python train.py --model="multi-label image tagger" --dataset="photos of plants, animals and fungi (iNaturalist)" --moe="top_k" --conv_stem=true --layers=8 --width=192 --positions="learned" --num_labels=75 --residual_init="none" --beta2=0.999 --max_precond_dim=1024 --one_sided=false
Rows from block 3 of a small multi-label image tagger, named by matrix and row number. Rows with one number within an expert belong to one neuron, the router's apart. Each number is 128 + 24 x the weight over its row's rms, rounded and kept within 0 to 255. All counts start at 0. Numbers have three digits each.
Before each expert's rows are labels from the 100 images, of 14848, where the router gives the expert most weight on average: "responds to" is what is common among them. Only what is clearly more common there than usual is listed. The data: photos of plants, animals and fungi (iNaturalist). In brackets: how many of the 100.
# router: router (model.blocks.3.mlp.router.weight, 16x192, trained with AdamW), inputs 64-127
# up: expert up (model.blocks.3.mlp.up, 16x96x192), inputs 64-127
# down: expert down (model.blocks.3.mlp.down, 16x192x96, transposed), outputs 64-127

# expert 2
responds to: order Accipitriformes (25)
router.2:096162110097114153089090102138100178117164148158134120145174087093137114137121124180143123148108092121169117116146162105130117154117161117119126150099120128138187097144097132098099147147081108
up.6:104171113189123071158130141198176152113155122150151110195128132132152134104154128135142184128129136125118102125129151089103176133122166140135121143111127136135140126136118087123139219126116115
down.6:162129135128129123173168133123120089143143147180118156112129131091155175127131088120136133132129133098129128122132112118064129089109127143078122115186140127133112123163053099075142122126126127
up.7:089138087128125134148117130139112128112129126178132139079129134135094129124126124127128120126129111141129148097128129217124135173137131123135129126107128148141159147128131129155125129130078157
down.7:167083154134113097127108085155148130128116127071108125138142170098143170129122128133124148116148127105117101136140116104061134145136188127125174148126127126125139163127069077128131110127137060
up.8:128127125127122119098159163128124145130144136140182113127123129146120132134048094129139138146130108129133140111151136126123149118152159173110121146129136126190131132128159074124128128131139150
down.8:146126113131141118126175127139087104143118137136120131088130125053128127099121119127132133109103128117115144137115162129147137162126067128129151171092118128130128100087075168159126131145119127
up.9:123102129139127117055159141112116134143106098150125073120128128117101128126127118132163125124130099183128097124137145111137133185130148148143089117128158140128119088134141128102145127080134116
down.9:139133123131133168149082127124107133108127133141171147125090139127185113125173085129069135144129121129102128092156090141126108128108107112110167120096113127142167169134144145141103142139129134
up.10:111135175128163150112104101117089165162138099135125130123142087130101113125167123114154118149129182098076114111147077123145125152128120109109128152127132129186124120101158171125114127146113125
down.10:183118129167134071171118180143128125153139119078128111084107120104127140103160105148134115147162156139133134144117204106115117147150131128124126110125132128090126124110138128108098122141146164
up.11:144128176129111174074141115128102123116131132138076087128122128111192076111098123129136157116187135130107125148108153147046178157114195094162137125107129128132140132126114152177126190117144128
down.11:128138130102126128121117140132125115150132128179119130130139114086142125134112183162126187130147158085135090128135099094117125126146128143147132126129148083132087128132139150123119126121117105
up.12:105174093137133122168091129177131138124113120160138129200157118169140113107130118125125137127124128114122107139120083144148121119143181114129131132069093066078164109140101137144159090109113122
down.12:135125120117145129129102138136127090118053149125183141103104131069155122130122152143130157191103144123144139128098136114147148129138128148098126166115169136166139138121129133108129171107122133
up.13:120156107141118101132131125139128124128110143119153121130110124133186112140178115122141101140128092159097188131110114186135129101119147095137120146088106129144166128114140079124131050129119129
down.13:196114130130130169148149121159111098130016144156131127133100140132155136141150135111130145138079153094131070126144125118158096128094112138150132144129169127140128095143172128140121128128150156
up.14:120156128182134121125101119120114109128129143134149145137128165146119111157147051164204150148129108111118107136126143131126129127129050112119129136128150164154138116128102154153110126116104128
down.14:092145124140116122129090115166128140128127129093128185118149100127135205099172084102128125143080144127137126105126182101066120133141129151124194100126107143127129137103134129117118132133150126
up.15:126141063139174122086128097167128133123126126189127127143135126153139179138126158160143107128122128095129082172166123133133122152114147101100172129108121125168128140140110129085123110128033119
down.15:146108155056065109155144132167161122103100141126135108137120117091142140155127145143093152131128112136131124174095157127127111108124161128145140173145127084129198115120118128149130124107121083
up.16:099126104127134130120154162131153087127108113135126119159124163125109108118127120097113104133068137100121166095114122158131108135119139150083128146125129051150128140164144135080163134110102120
down.16:142112175137120154127136156125141101144135104128130175123128149130144098148128096128153100131130151117132112108119130127111097126118071112127155124135123180159138139129129138176161100124141157
up.17:176075135114124129147133146169141169124119104112140135095123130127165089124153121176128137128130124130162121128132117122117122113063123093146131092133123122149122145124140125127152118127133224
down.17:131140140131141142133128083128150119102128102095127154118138152134143128095148114134113128128119086125130141138105124105119111109134142128105105147130067116128114124131163100114140138079141168
up.18:161131131143124117124129112098136096136127138130113111148129079118085107101127118108116120127127127107141131127076145110129121136173129124171137130149164140127130110178099142141118117137125099
down.18:135109131138094154123114129130095144112121134155125114089124128138120127091089144129124144177164077101126133102087142109150085056109138145138078127169176120123156109117118113111135150130150105
up.19:143136097170128118123128134141128112113143156161112111171142097127135139132129149091120089120112126108131126156145123142132126129076130164140107132129135135151144095144183110132166124148128146
down.19:119132140142108148152146113139163106188112109133124127109126105133128126113130097128129147153159120127125135133124169125132073152137097133139137073159130122152118127128158089142128127128086124
up.20:139127129150128144136109131110147123155130129094165110147105095105133109127131125150118130185123138149121130186139128126121087094133128129094118156083029147133163156128136129145081130104124131
down.20:127097130099086100094139107059137150132116127139103105099155074134079134136128128124167124135115144134130102093118149165099158117114104132166144132112142125126128116111118190152130111153135122
up.21:132129132125153095115161160196161120129108129122140127119142131178127056165124129124131187128152128133077142148128141152106128103104088122134143070141130117108103149113128117095164138111120111
down.21:127129150140128095121125162083131129148135128119085139101089159130152132108126129126072100079127136113129132133117118128131129131111129131128119141128112089126156140106131171133117171171135125
up.22:125126135130121082131111127125128145122191140067128128140128112164193136118126126119122132116136112127106128104121135117157123120130128135143127116125127141060141122180127125143136185164118119
down.22:070134165178106138174115148155139131138135138138161083111049169139115134128096097132127115120128111141107105127094135152119122087132124179068119104155154053159129165129150114149109068110132116
up.23:121124129167160167097130135129110128117090118114131179160107133125150144133126135111142125162154148119079119086149103172129066150126127116182139142167095069127174168130128143116122165162126128
down.23:139123176115132121136159107127131130100117092155147093100137121103150103158127074124125128124105070124129127149118138203117165138176121123119128130128093129129182138152133127120175133120171109
up.24:153089127132113131135127128113123138089158140128145129126154127139162102134125138131159071128161114149131102128115083124133128165108127125136130126125123126129084125108151148116103128132153127
down.24:094117136121138121105104125121129144129082128120127128174127065142135133152146128114105113127177123103116129127115137127116130129173127128103131173193148139188161138133098122135154161160114114
up.25:140168115142126129106127129134139117128134114121129137146106141135142127129122148132121114129133132104129150127094147114095119141147112143112156160051126124154081132117090141142132101134143182
down.25:160178101128118127129137065128098140107143176123152122172094132155105121133140088130128152090103148143202127099138115133119113103141089127127131154133127150065144169112136117130128168157128129
up.26:102058125130115138128119105142128114129122107156138153163129131127127128121092132126129109128109128151125128151143134071111037143127145109127135127135124127157153134098119129136141156120128064
down.26:128150096110122160128156135154150142130134141161131131063113131106138131118149129118090129128127105105111076137092125141175141127131101131128073128118129119079125116138144166124143190124145140
up.27:151102155126129134110129096132110124129183116141077151148127129127100107117131137154128127091133117125124147129122115189144143158133133172127128119112101122128128160182093145130116119116144115
down.27:113126135129148105115113074126107176115083149155178097125095105120141124145123124093126105109127122139078129099132154083096142099091114181120110137137129141144128182097181129127116123130138127
up.28:138116155147118098140175087153117121157108115111136122123112128106128123161108084133100165115150083145161121154124139124133120137128105161122153139133126101143133172110128128121156052132140104
down.28:100128103133129131124120115127121135096128126128143133111122130141119117131157136131103144131193121055110174134185097099133152132129180125123141223120132133134134069146149117140119186133088141

# expert 0
responds to: phylum Tracheophyta (36); kingdom Plantae (36); class Magnoliopsida (35); order Lepidoptera (34)
router.0:162104145075108144175117112105106151107105115152110098118113153125122103126171083127103145169134129114079134143098147119080106141149159123166125112156127121121062084169150121185176128158108121
up.1:111162127165139132131127110051150133154135128099154131138088128192166098152102100130138142124124111138125196125141137133094139172119122126133128138138164116161084124116131087153128108105139131
down.1:124129155138138108135120129128153146109130106095106158142109128106073124138148110150115119137103127146184112126125192110108130098129133141146095137195128138135182169124131127111058153126109127
up.2:157116138139112128128129134132112130144093126136128127123099100186109154153132103086175118038147101120125099150165069125132128091095150110128122091153087127129138099196128125165128151128147129
down.2:155159111142130115107068128121079107095169140135094094119100118054136126127172135134131117113126094177150102112166172122116130098135128109128162116125134129152124120073097136050126140131128149
up.3:125117127127167119127114149152099105167169135130074176127132069132110128090141119128133134137125106123091128128090092141145135120127131128167128119102112131125114144124127143122128135128170148
down.3:119142121168130115176124107137132125102072116129142123144131130127153129093120136175110143122129096117128106125131132120136127127128152159062119119128152166130105063148130158139148091098143125
up.4:130125130123129092133131112168156047140126078142102158128128148108178112070128117130144082145093118132114133134128087137118149138112128130156148118128119127132110129169126125118109178131092124
down.4:070117133134115128108123114126131125134136144139110132187099099112114122132128120122121129136193126127133117124175088133151173146147131152101141129118133128085079127132113086155158138126126121
up.5:128144128103165123143128100052140113068126150124131134129184119138118128132127132139130101123124137133151118163160126130124138130128127122135096131126129079148115141051104134160105143114127121
down.5:120122168167125101129120138144144119139156141127128099109097113103133133115159123138081128187126117123126114128124109123099128108127122122126131140146131123136115130118136113104136081128123096
up.6:114096112129125120126149085143118195159120124105099136128161144129099130128144153127132137159128136209118119126116130096132111072182113128134131118161176134149132079126111149147126103116127145
down.6:186108153130112136120144127118128126160130151127147129081147184101115166124121116130093137137143142126143109156118119128128131122145137128130089072147114118136149174139129139182132152114117104
up.7:137105148110134084155116129128124122142015084129129137146113128159149123143136130150134125187128127135143129136155103144165123113129085122124171128106105123085127139090121101098156123119141159
down.7:110127152173131103064149131109113127137139128116207127118103108132050137127116106145093148117133103083119156104096152120132114123068131128120121150132139126134129162130144132124080137103098128
up.8:115144120136133092129127093116102128129088134160113128103134152127131146123169123132135128131153129132122131133158137131140074128131107128134131147145100125118170126128151119132104104158157137
down.8:128125113111128128128082135104135127097132128135125109142101125131137142144130124168132152079121100145128115139124078109129136136096193109143112130118122129115130116104130152117127130108126075
up.9:105123150116134147150127094131122128125109128127112127153082131125128093116100123145119099083154128119153032129112079141118129124067130167150171174102133121161116128198130120140116142137169120
down.9:111154116129140136115118115169124122163152158198124125151124119128085162126131122145121130134086108130126149126124109097115135171139094163121113125128211124125136155122123161128128149123127127
up.10:131177089110134095105126137136119140116164096125121080132141132127097092133169071089145134102129112136072157132152156135079129119143090177119165142144106102128127117145127123139132154066132139
down.10:142139146081149125141149126131125123131071129133122161126125117150136111135130100156142152157129087137120129102118129129173135147148132122112166131149132166159117164103153105146131094173128090
up.11:145125140120162102130131139167116113123106134145177176146129105117128160126128123202134132128111127163116123128077138112105128103132081124089125093149171077135128137138111104151112145129079144
down.11:128074121105128135107128133186129156129134129129100137146119169093159079148127114125148105112209129127160134123128180146133103105125143114113157136141135139150113115111127164128125124124123124
up.12:119170128128120150135138109132158150121110120140140113109095134067105115058090165111086124147130127157166137070125145144128107133114118129077133131155159156140123102163129130163122145119129098
down.12:135170153169226127166136113111090130157156130154127107119150124150099113110156107118130144110128129180136156156137100128123133129127147126150144110126127132153136145139085095123141103137124147
up.13:152119141123129152160129100141123130116125127131122116142081081122121113128108082128125124138094160133173131193104129128123127133104125124092140071128138094125131111118118115127172132152147098
down.13:133146087148133125128147184086173122137118165126124175080144135065120128126154132139142121128155124128116123145107113145150129095170116131147133142125097129128093148117135197122125156138129140
up.14:129132135134108117125126091126122127097103120100121167118128127107152183126125132128094099133169129096122129130142105115129070139123124190128141101127115152129121129134120129130141118137128213
down.14:160156110069125167127125163105123121148163127048134136133182131140110146135098123147148101149153118183130165130132142160198140143133098151125127223154125097108111132127113130137074143139144135
up.15:128128130141124148127144179126128109134133097123150133127133154166100093158131129129127129085103100133127135166138150129179129134180091102128067070118136176116137127164164095136147151130132131
down.15:128157145121150100119119108103165104141123147113130131149159121151149125089096108082191096174131100100130141120123123127115150116119140153111174108120102128217128126120129121126153113116126092
up.16:138098114146126119129126129149127128127127114128157128063138147149128186140129138057125114128128127089161091128156097133135132140078128126127162132130111142172143140129144133144154128164128126
down.16:132101096130128128080127123106094181133123125124144138150130116125127123088132108114128128126102128165061167107136138121102118128149133137127079164108100134124131082115135130126134135134114106
up.17:151132128158122143143114097071158087128115132088090133133122171183110151109091134145135098166128120148140092019143097114134125118116153190128136156151111165132088130148107126108123120151125109
down.17:111116157110163131103126113162164155127130149135135171113127130137127140124187108139130141135138066119127125117177129118136159135125153094142144136127129195129118116129120135123131111132129165
up.18:130143148149121113128111133113130164109111134116156127147136129136127165135189133121122162129135137089152118132111119128171176134128108152128120153123128152108122108150157101172131129164136123
down.18:126126134166131120196088091129138124138122136166158123125166127119155140106147161110147132121160128131128149124104193132154127123140124113232121117119163132112123122155129120128108104126146079
up.19:128120106126120114127151127126122098167118111157151184105128124139127118129177126145146129086104106149076145129148140134146084117119129119154161127126128092117096118090128131148140079128120132
down.19:076149160153100104129104087131099105130087153115136107126077039137115146132119122137121124175125129098118101130127133111139161131123138104150129120138105128108173155128083145125118124129137144
up.20:124110132114161090164132180128139128133145142126135128101143103108137125133128078103137107140156142096107129147138144204109124129120144155133099111094149143128133138084118119133170118064136129
down.20:124103135137130154118138097140105133136128176120152142129128142158088141093100157163100134157128090144143155097131119165159204127125139142154095141136138148138107148144155114128162147146169135
up.21:127119134129128101129146132128131143128137118035130146126100100123130103126116189128164144187129095123118120138125129129117119130085133078136110130166110155128112127122131100122153089100151154
down.21:107179115118129131207158117139106143128061146119129108112118122194137124128142128130086153127089085141142136096120159157132115135125129144139141124095142136139120110119154126092096128140137114
up.22:108106149132118142128138119127174123120128118115127142137091174108130104125129101140129133130128167075072130141154178065119102160132162118157151122095132125117132091137096138119160104132142159
down.22:094124116149141153153091122166159109114127138182132128126122107142109138112112135099127150130128125108116129136120125119205124122116122111113097128114118136159125116108144092151107138095152095
up.23:144127149117092120144170109138127128126115131128166116097139200129145123108106097126103081130133129131140108098127121115156170126193126129173123164127124170120157116083130146152102093106123152
down.23:143098100128148152085138150119105128117167123124133172117117127126129125129103109122121101137097122158107049128137128122128151113099128132171144139160188084133147135073125139109112124137062127

# expert 13
responds to: class Aves (92); phylum Chordata (92)
router.13:127127107164143131082138148147112106166155154099135135157137117124125168133120149159164142076140127108172123088145147179117123088136143166086153100138155135125161180143133188094136164088119112
up.0:147105127137128132126092095200128150121133135065123145143128137152099134126128122197154129098083167100106128115130107182167154152154107140135115148124140123148131165131119156088190125139142134
down.0:086119108098119129106091144156124130172158128127119119156125132165126165148127110137130127142147093082122104104126101102146131135137128161137091135202111091176106097126123142132137169137132148
up.1:131138124123128061163163129126120131118080170129090118081133121121114137129138126147132126202139123143109122127153058139151135127169172125132122129130170140111220127128126148114024098134149131
down.1:122128129138189121134094131128107083115146147106111129141129154107116126097068122128155156134132128155176135130145167128106104142150104147101137121111169117155122136082099135142112126153135130
up.2:131143121115122135134176066064121130073129098116120138098127132120121104111101129052146068130140121122128118129122140156126128111127127126130101131136121146117103125121115165137179180135157154
down.2:130138132137099112117101124139130126131134119161137130154105114129146127129129066134084150140191106151154147145133145128078135123125132129127167139137083175141119152134104121118128141122122130
up.3:141128180149152123145133109133134127153114109127077121117135138129112143058147122156130128104126135116129117094104133124136114114127135108092129132151079173111166096160128111135113131148149126
down.3:213110101094095113133131129152101126144113130130133111154069155131130137123111113126126110134113128122082132161127124134074109114090107149128146130137110109136131130100121156127128138117151151
up.4:122115143126147129155164134081128154153171143143105132139129129094087130126076139135135142120127169140177127123134111104138061127123099128062131103151105119130115165165096127140115086142116105
down.4:125107177149152122109181104131133127150127138129155134128128160125129121122147132104134141127143155088104152130112107092133115145113089105128171150116131164135127132101121140125128124090125145
up.5:083118167126106125126124131128128148141070129123128131120130176125090140131131121060125114137137125099110111097132153138126170128125127126132121106123132150128057135143103100124130126126039126
down.5:123109165172131119127145130120167169103065132155139140144128140125108113054135175172105095110143106122145182126133094101139115156147130164128111128153125158181140130135159166139062135128118145
up.6:146117137186079128179101127188116079136131108124125139105120128125160128148178117117167123133143095112166138122121121126142201199137107120126109167116175121104115137103154100130103100111110109
down.6:122130139133152122077121128133131066123128141098122124123138130119108148116134127122110191101171125155114124100107131152140129121072106141124195134109150128157106166093130123127170137129141125
up.7:146126106125065165137094118126132106125140119100055133082124108110112195105133082126133126104156168111079110128126087186140139126080122134144140099095119132141128128142125128136138094134138162
down.7:126128185115160137121127116101121124130140127133111175118131094129139112116124150104144133152096121162136128150175168126148151148172117200123122134121163104081111143109163131069103102135118118
up.8:150149158116133105126129116125124163098123197110136121129099150144134136125094113126130137125102128131101101129105128132124104132114108190115143119100101128126158139132117153103137129121090154
down.8:129113184130087125127122152144131131096128148102125121154175132147121126071101131184139121147118118100214191133122142127146135160129088109120129129161099131161127115099120119125154124159130143
up.9:130060108133201121123141164125139126166125118140112142128163135127156130127134164115137099158122135076142097067128128132117115127120125112104154155113125136125115127134128113130164144154140127
down.9:107128128213121166130123127108103098119179154123174145152130110134084072131113110141080152143133121126116129159112118122137126132100162123087117126203129109108181150132126131106145100122128130
up.10:096144096141131117078128116069169161126128145119163159124169128122148134159140141129152135124152163124133128116092151127112116123168130140123133134125101140126089127136146111160112123123165144
down.10:175131134119145130131143102147099092139157136132098104121092194158113169128111126107099134144108178132107129104127086088126136104135153100129140112132140094125133110115130148113127121073133136
up.11:101111134099082175112133130077141090130152124128155112095128093099134134078150129124134085105124146122104096131134130128122145116139152105198144116128126125154086106129143179125126128120140190
down.11:195154123144097134130132154135107111123121081148150124135136127105149110136087155131124113156149105085146133125132134143137146154131102110110134129117121125122112141127099067108106094127133176
up.12:121143163119123129154069151124134119165102101098135100148127106127129125119124106131143125155125135069108092113083066194123137117145155162138192131107125135115167130186133118101122138095128137
down.12:147103124134129104105140147133037135133119124134129142123115155138127082162125138176130076127141096151110098132123102125164114119162146104148126106129154154128159121127149121100159113115118140
up.13:083129147148114164105146129143112152126145145144112146129123161144126146118122125109126142122133079083129093119114140101078179088194123133129155133131129103132095087108110133119116116130131125
down.13:132125127133142159134128115129130146166125124135131129114130138106121135133130175145120153127127166179127134060126123134136143133117137161092165157126117138130137136142129129138099127128120044
up.14:121175115128127127127123137120146162118139133123145128129167079131130139129143109117157171115125132117128106070091112123099128131132127129131115094167150128124128128135156072133135116135128116
down.14:110126132134129127117148123125135138077172168143127080181122142126112140128091118135134120099156155145166067112136126132134131093073117099161129164125128108138156095136182154124138148129128132
up.15:104114169141135138135144128083124134124216062090146115107126111146083150143149085129137117132125136168075090100152141154144114128138139096129128132134135126116115103098131165125118160125144124
down.15:134141137092127130130085178097113093100116110144134104138128158131133128151115130150141132065187125082197129109155110137121128107084095136102123176129128068175133132137159092161130079116098117
up.16:139154122129133136133103124130162126136145159128138165127133134157113132171112129126133119124127163126133113194128140152117131180084156183103124083140108148114085135127101132155085134155130114
down.16:128154151114126157119159137125136128170149130113054155085134126141093106123152131098128127145126128073140155120127119128180081127188090063121133187132148129105128156115160186119130127127137142
up.17:067124131137220129128132157123142137164127149121082097129064130109124168201127142079131085095132147132140091111106166099126145122127122084126130109143120128105123115128111139157122145125123089
down.17:142067178127095171129124130147096128127089150094126178121104126165129144125131123124108128145129139098109143172147111130109126131094146109124114123122117127132097143160120127174099103128119114
up.18:123126126126130128130133150131125129156136156078127131118103159159140133096131129156091128118105146127122121110125135160124092112104137127127128094159108178147130123141117158161087144110138089
down.18:126138128107131128179128150131161143144146126136123122086129120113155128129132099109158130157101106128128114142123129149135126124098061049134095191072148149103104109127131126158122089111152150
up.19:138112143148139128138146126127069136122133128114078132127101128128089102120083129164130107121127134130133125145225135148117107094160128135125120131092165116157124128123128143160119130123076127
down.19:141117128132127131098093189225142127143133132151169175115104162161071161186151133132133128164161084091101126089101094117114146164158095128149124087148125147127088126142202131103126151128130133
up.20:047088168136128128116118124145121107131096146097129149119138126128153124161106094113097156112144113112116159080126133121149131107097184204095149168152104164133125141109162129116128135113156139
down.20:158112125121130131126099131127083128133128119113131128133138131147078187090123136149137113156128102098118107104136134109127128142147155128150065126127127163114205124132079126145153166127126134
up.21:146139129144129100140123129132146133128162159118113127159097112123187178160142165134167136131172129131138128086128131127149158118118180149148103159066109126134105128133185121104142132136124125
down.21:134126129147130126082134188156127136121134122125132158131208132124112131109129118131095140122129100101098147132138156149162092109095145118133127145115121115127130102086133131132135121113190135
up.22:135119098179128166134114134094128128091120181142127155155176118129104136167110144144129091143141125107186120137123149153140122110102075132099135123128139128137090135160128156204128102129051155
down.22:122130151130127111117152152167128111150112136110124125115134122094082162065149158108099101128099110176102109135124133128125147128112101128120128201083127137103130122129163122131144128158095129

# expert 12
responds to: class Aves (100); phylum Chordata (100); order Anseriformes (38); family: Anatidae (38)
router.12:159146133146120144100115064110106119089117137113117142144077116110096094150140137150126159106142126172094085158124151131156156144117099165111164137134117112132095148103130109105103097118153140
up.3:192145129093100126110125118154134153120128123111163162124122110142088108160146141090130128121130125100126115152106156157144119124117160130203161168129106145179140165141129160132121104123155107
down.3:083192139109115120076197131126132154129112127125143135125102153093160099135109159116126148165147129157124140129129136130142142130130162102116129157124117108162129102128139130140107114148134138
up.4:136107144117125148153129186110183206097113149142085122140107154103129119128097144106148164158131119124165136121123119141110194133128129134127093101139125138117124121139101123165165106118142164
down.4:126149150196081142149186118115082135128116127129137101129171117115116125146130134143148136112127124129135178123172128126176125105138164116182155114073128127129122088139127104091104118131155121
up.5:130065118133126119146158106125158134128128116128145126137139099164123151122127078136103113128125110131127136127129093158139143136120171107158121113127198132111124129105145129090109112162119187
down.5:120094162121101218104081102100141104089111129118105111142134130127128142111121158118119126161137138145127117143096168128132141110129114146118130124149146100154070123130094142148142150127118108
up.6:138131135096132129159144105115084125086126131135139094114095133127100051110128116138128151147147091150130116128127119141145132112130137088115144122126091199095129121097137112128134133146129128
down.6:152128161122132103155152119128128099126146164136127076127110143156116177102175098126119180126153128122106148111120127134157151131116107128159129092141109088117132124128105131153103145147160117
up.7:085151100133110112161173090132118107103188184135152096079153090127119132129116091104086136116116146129121122130129128122153156105129135114113130136092146159137113128087113131104141136137140216
down.7:132112132109104132151156114135141144131137109101123127128148161126142133179123126128159143136120152138104138129127131119166084125155111098128125136095085109134132151127145128099116100128116124
up.8:110184126128059139182148087128102118147156109101138117131168157096107101129120096152125170155106149098099106111139157148153132132131150132117136140089109130103097100113042119140075109130127113
down.8:167137111124186115151181152063127126103122128103117140121121139074099107158112178144157130118137117195159128116112129132132136117132107118117148100122137127135140121152144147128151130156134129
up.9:141102128128129148115111127120109057137120129128126119118152150158127116152090107147118120122119147088143135106144138115114095123127112149109118131136157185085131138126149148132180125134129129
down.9:135092152180123117124145128128140165109123131121113095147117123156132184087141175124158095131116094148122099085146134110111121126111152133125128110133168145154121112125120141118110102128153104
up.10:172135135125098132161162120149130107120128123136087139149123151130165116130122098136138139127128075074187145132115132109050120134147188124129150191125112134117128130153127120186124147108157175
down.10:132150129122092145137112083129137147191113120094152093130121104091142131086119142130131182098134172131128114129121082135134127129125198187120140159142125176124142115114128105124159130121129128
up.11:122127172146120133150147155118103135135143160124162163146146113148122112102126093113125087188112108140125196143145132173111127163088136116156135159136119094128112071147074143147093130135124106
down.11:122156119131126162132158111164120135103169128103097136087111120180191131135117097135119142099156118138128106082102162119152106124130101090145130141145149161148090124165124111182136138127103161
up.12:137144128121119134118162137154136124102129107138126091136127137129123124160133130128123128149162120183124143129113108140128128129130115122127122133133144141096078166110128159128085113129127081
down.12:093071101119126127125094133128132114082091127105112167150135062129130133081127125107137117163128141102179123151141100117128170068131152138069122127116133131133173126146107098102111107137141124
up.13:146141094181106074121149129143167095123101120172104118127157149090096099095083151124143121126115149092126103099138098130126124161055100099128073128118104181116116133175108121133147136135163116
down.13:126145115138117152136127142129210102105104179121177163124090121165128149099154096125129137114156066142176168135105133128127129146118133142126127118147117129125145163130105138115114165185139128
up.14:132153104146128104192156139087140099118154127143120110156189131141101140143148143040148132128095205130086135128103144187143142134128149123133124115102130128128122118115116144114097080119099139
down.14:143125126152130144107134113143129090129118131079099131107129149116151154135115097110131145101199083128043126114107126130160145132072140179140118122099122082130120153114152133127096097126119128
up.15:129109144143120128164085121144126128128151100125128123086132106066130128146127092139116137129104149075130166131118124095122164125143216093103121078087139115124127073127114146115132164161118145
down.15:126138131126099138151153098072164138142122146085138164142134136128128085160149128086137075128137145145110146136125127139096128120127112141130127120128085142118153133174129121127120148159111130
up.16:162095112125160093119134128184126109129120115121189133159128148119111140151135126131125147132118151125131131128134132140175195120114134096125128085129121081112133123117132147077094122091102123
down.16:120142110128116102139105135152123124168140122079134124124130125068144160117083134123141103057141105114135129128094155112131141128129108160131179128154127121128137165146120099122130128124124166
up.17:099107106173129127141127121085147155152110198140138129162128139076094098122148114120127165156173122083137108134129094116143114133111121132147119167129106117128127176139121169147140141148092128
down.17:122127147049186132100131183159122080130150136151129135129126187152124092114144145126128120127102125134099134110153138173149174128126174120145138136126129129185081128117126093127128123130128104
up.18:118163123105142102127094097099136135115116155141141107157093152115133125129119141161098162128110123144064127107120170167122103130099149127119120147121135128128094127158120102145132114127152171
down.18:098207127128128140154142129125125163140126131115129132116140162121097134115155122136126147125112132168155122134159120104101156120191084096137128101142110134130126128152124106118131138121125129
up.19:121177149119134112126119148083122143162130166118110081139134133136124133098194133108148110088140111182099100137128162093141132126124134152121139147134134121146127158157122096085134127126136155
down.19:120067158149151134120131135170126094064155093142130134131130129130128098128122126098141162188088118120103160134138128129097189134121135122128141112144127127089156105097126123132133149134136147
up.20:186155123123128137134133127145127162131044136121074147133140144134103077148128151184140138114062092165171128127113148124126102126117120155157119111094128133139122097100125106134114149132121112
down.20:121156134120118159168140134102128116168132100101126108129125125146087126116131092148124122128114122127127186134133170104125125138115129139098095128147141127088113132129155083094155107128125191
up.21:139150129044150182120124079150134197116131145129125185128122119133150192142115110111116129138113120097127115103103127117089109127126135128110082128162128141159185135124088124149135134106138130
down.21:124141103127125158109143095126110149110099110114113077101125120130128127101126155117140172101154118083077129137148087138113106127134123079128095125115078113113113123128130087128123115107118126
up.22:129118128128118152137183114137135184131094191129101134122128128139114116164130112136129098125101155093141155133118128141127131125111122093077169128134127116146105146150094147111147128167074110
down.22:066130101130102138097152221139128117136142127109122124185155173101122097166166125135137068128110071133130139125122128127140128092131126148129121090109121128123056114164136155128128117127202101
up.23:158141129129153111160116163133126137128192129222128122126107104123167109129140070147128135161132129132132127127087126133138107143174131149165144123128152093103125127128143127145133130111130123
down.23:123134142085138122135124137081062122145114160091132134156173138127115129129151136101078095138092126147130112112063130137143127140124130122126111140151132139096117126141121153164130132128110068
up.24:156141102116122128145109106140143124063180129107130134127133194110129133138128116126121142154127122127160107150172143130108145115147125124133133142090126173134111141146136153100129111141084091
down.24:110128090134124145110123095132141152172127126127132138158117122169106128128115078127141142117132128125110123088140148151123130137127143107157129124136167126135155157084135090136139126136133138
up.25:128118138085128154148149149129134088122092128128122127049133129166122127044130153135150127150143129121132121102131128128116116156161089085113116163112067128128130143158105106145111138123167121
down.25:107149059122117118154102143127109129094120113112127115134129112109163131167112092136106131136117118140138148134129130107123148173133135128124092106130097069127162129185116128144133123141107128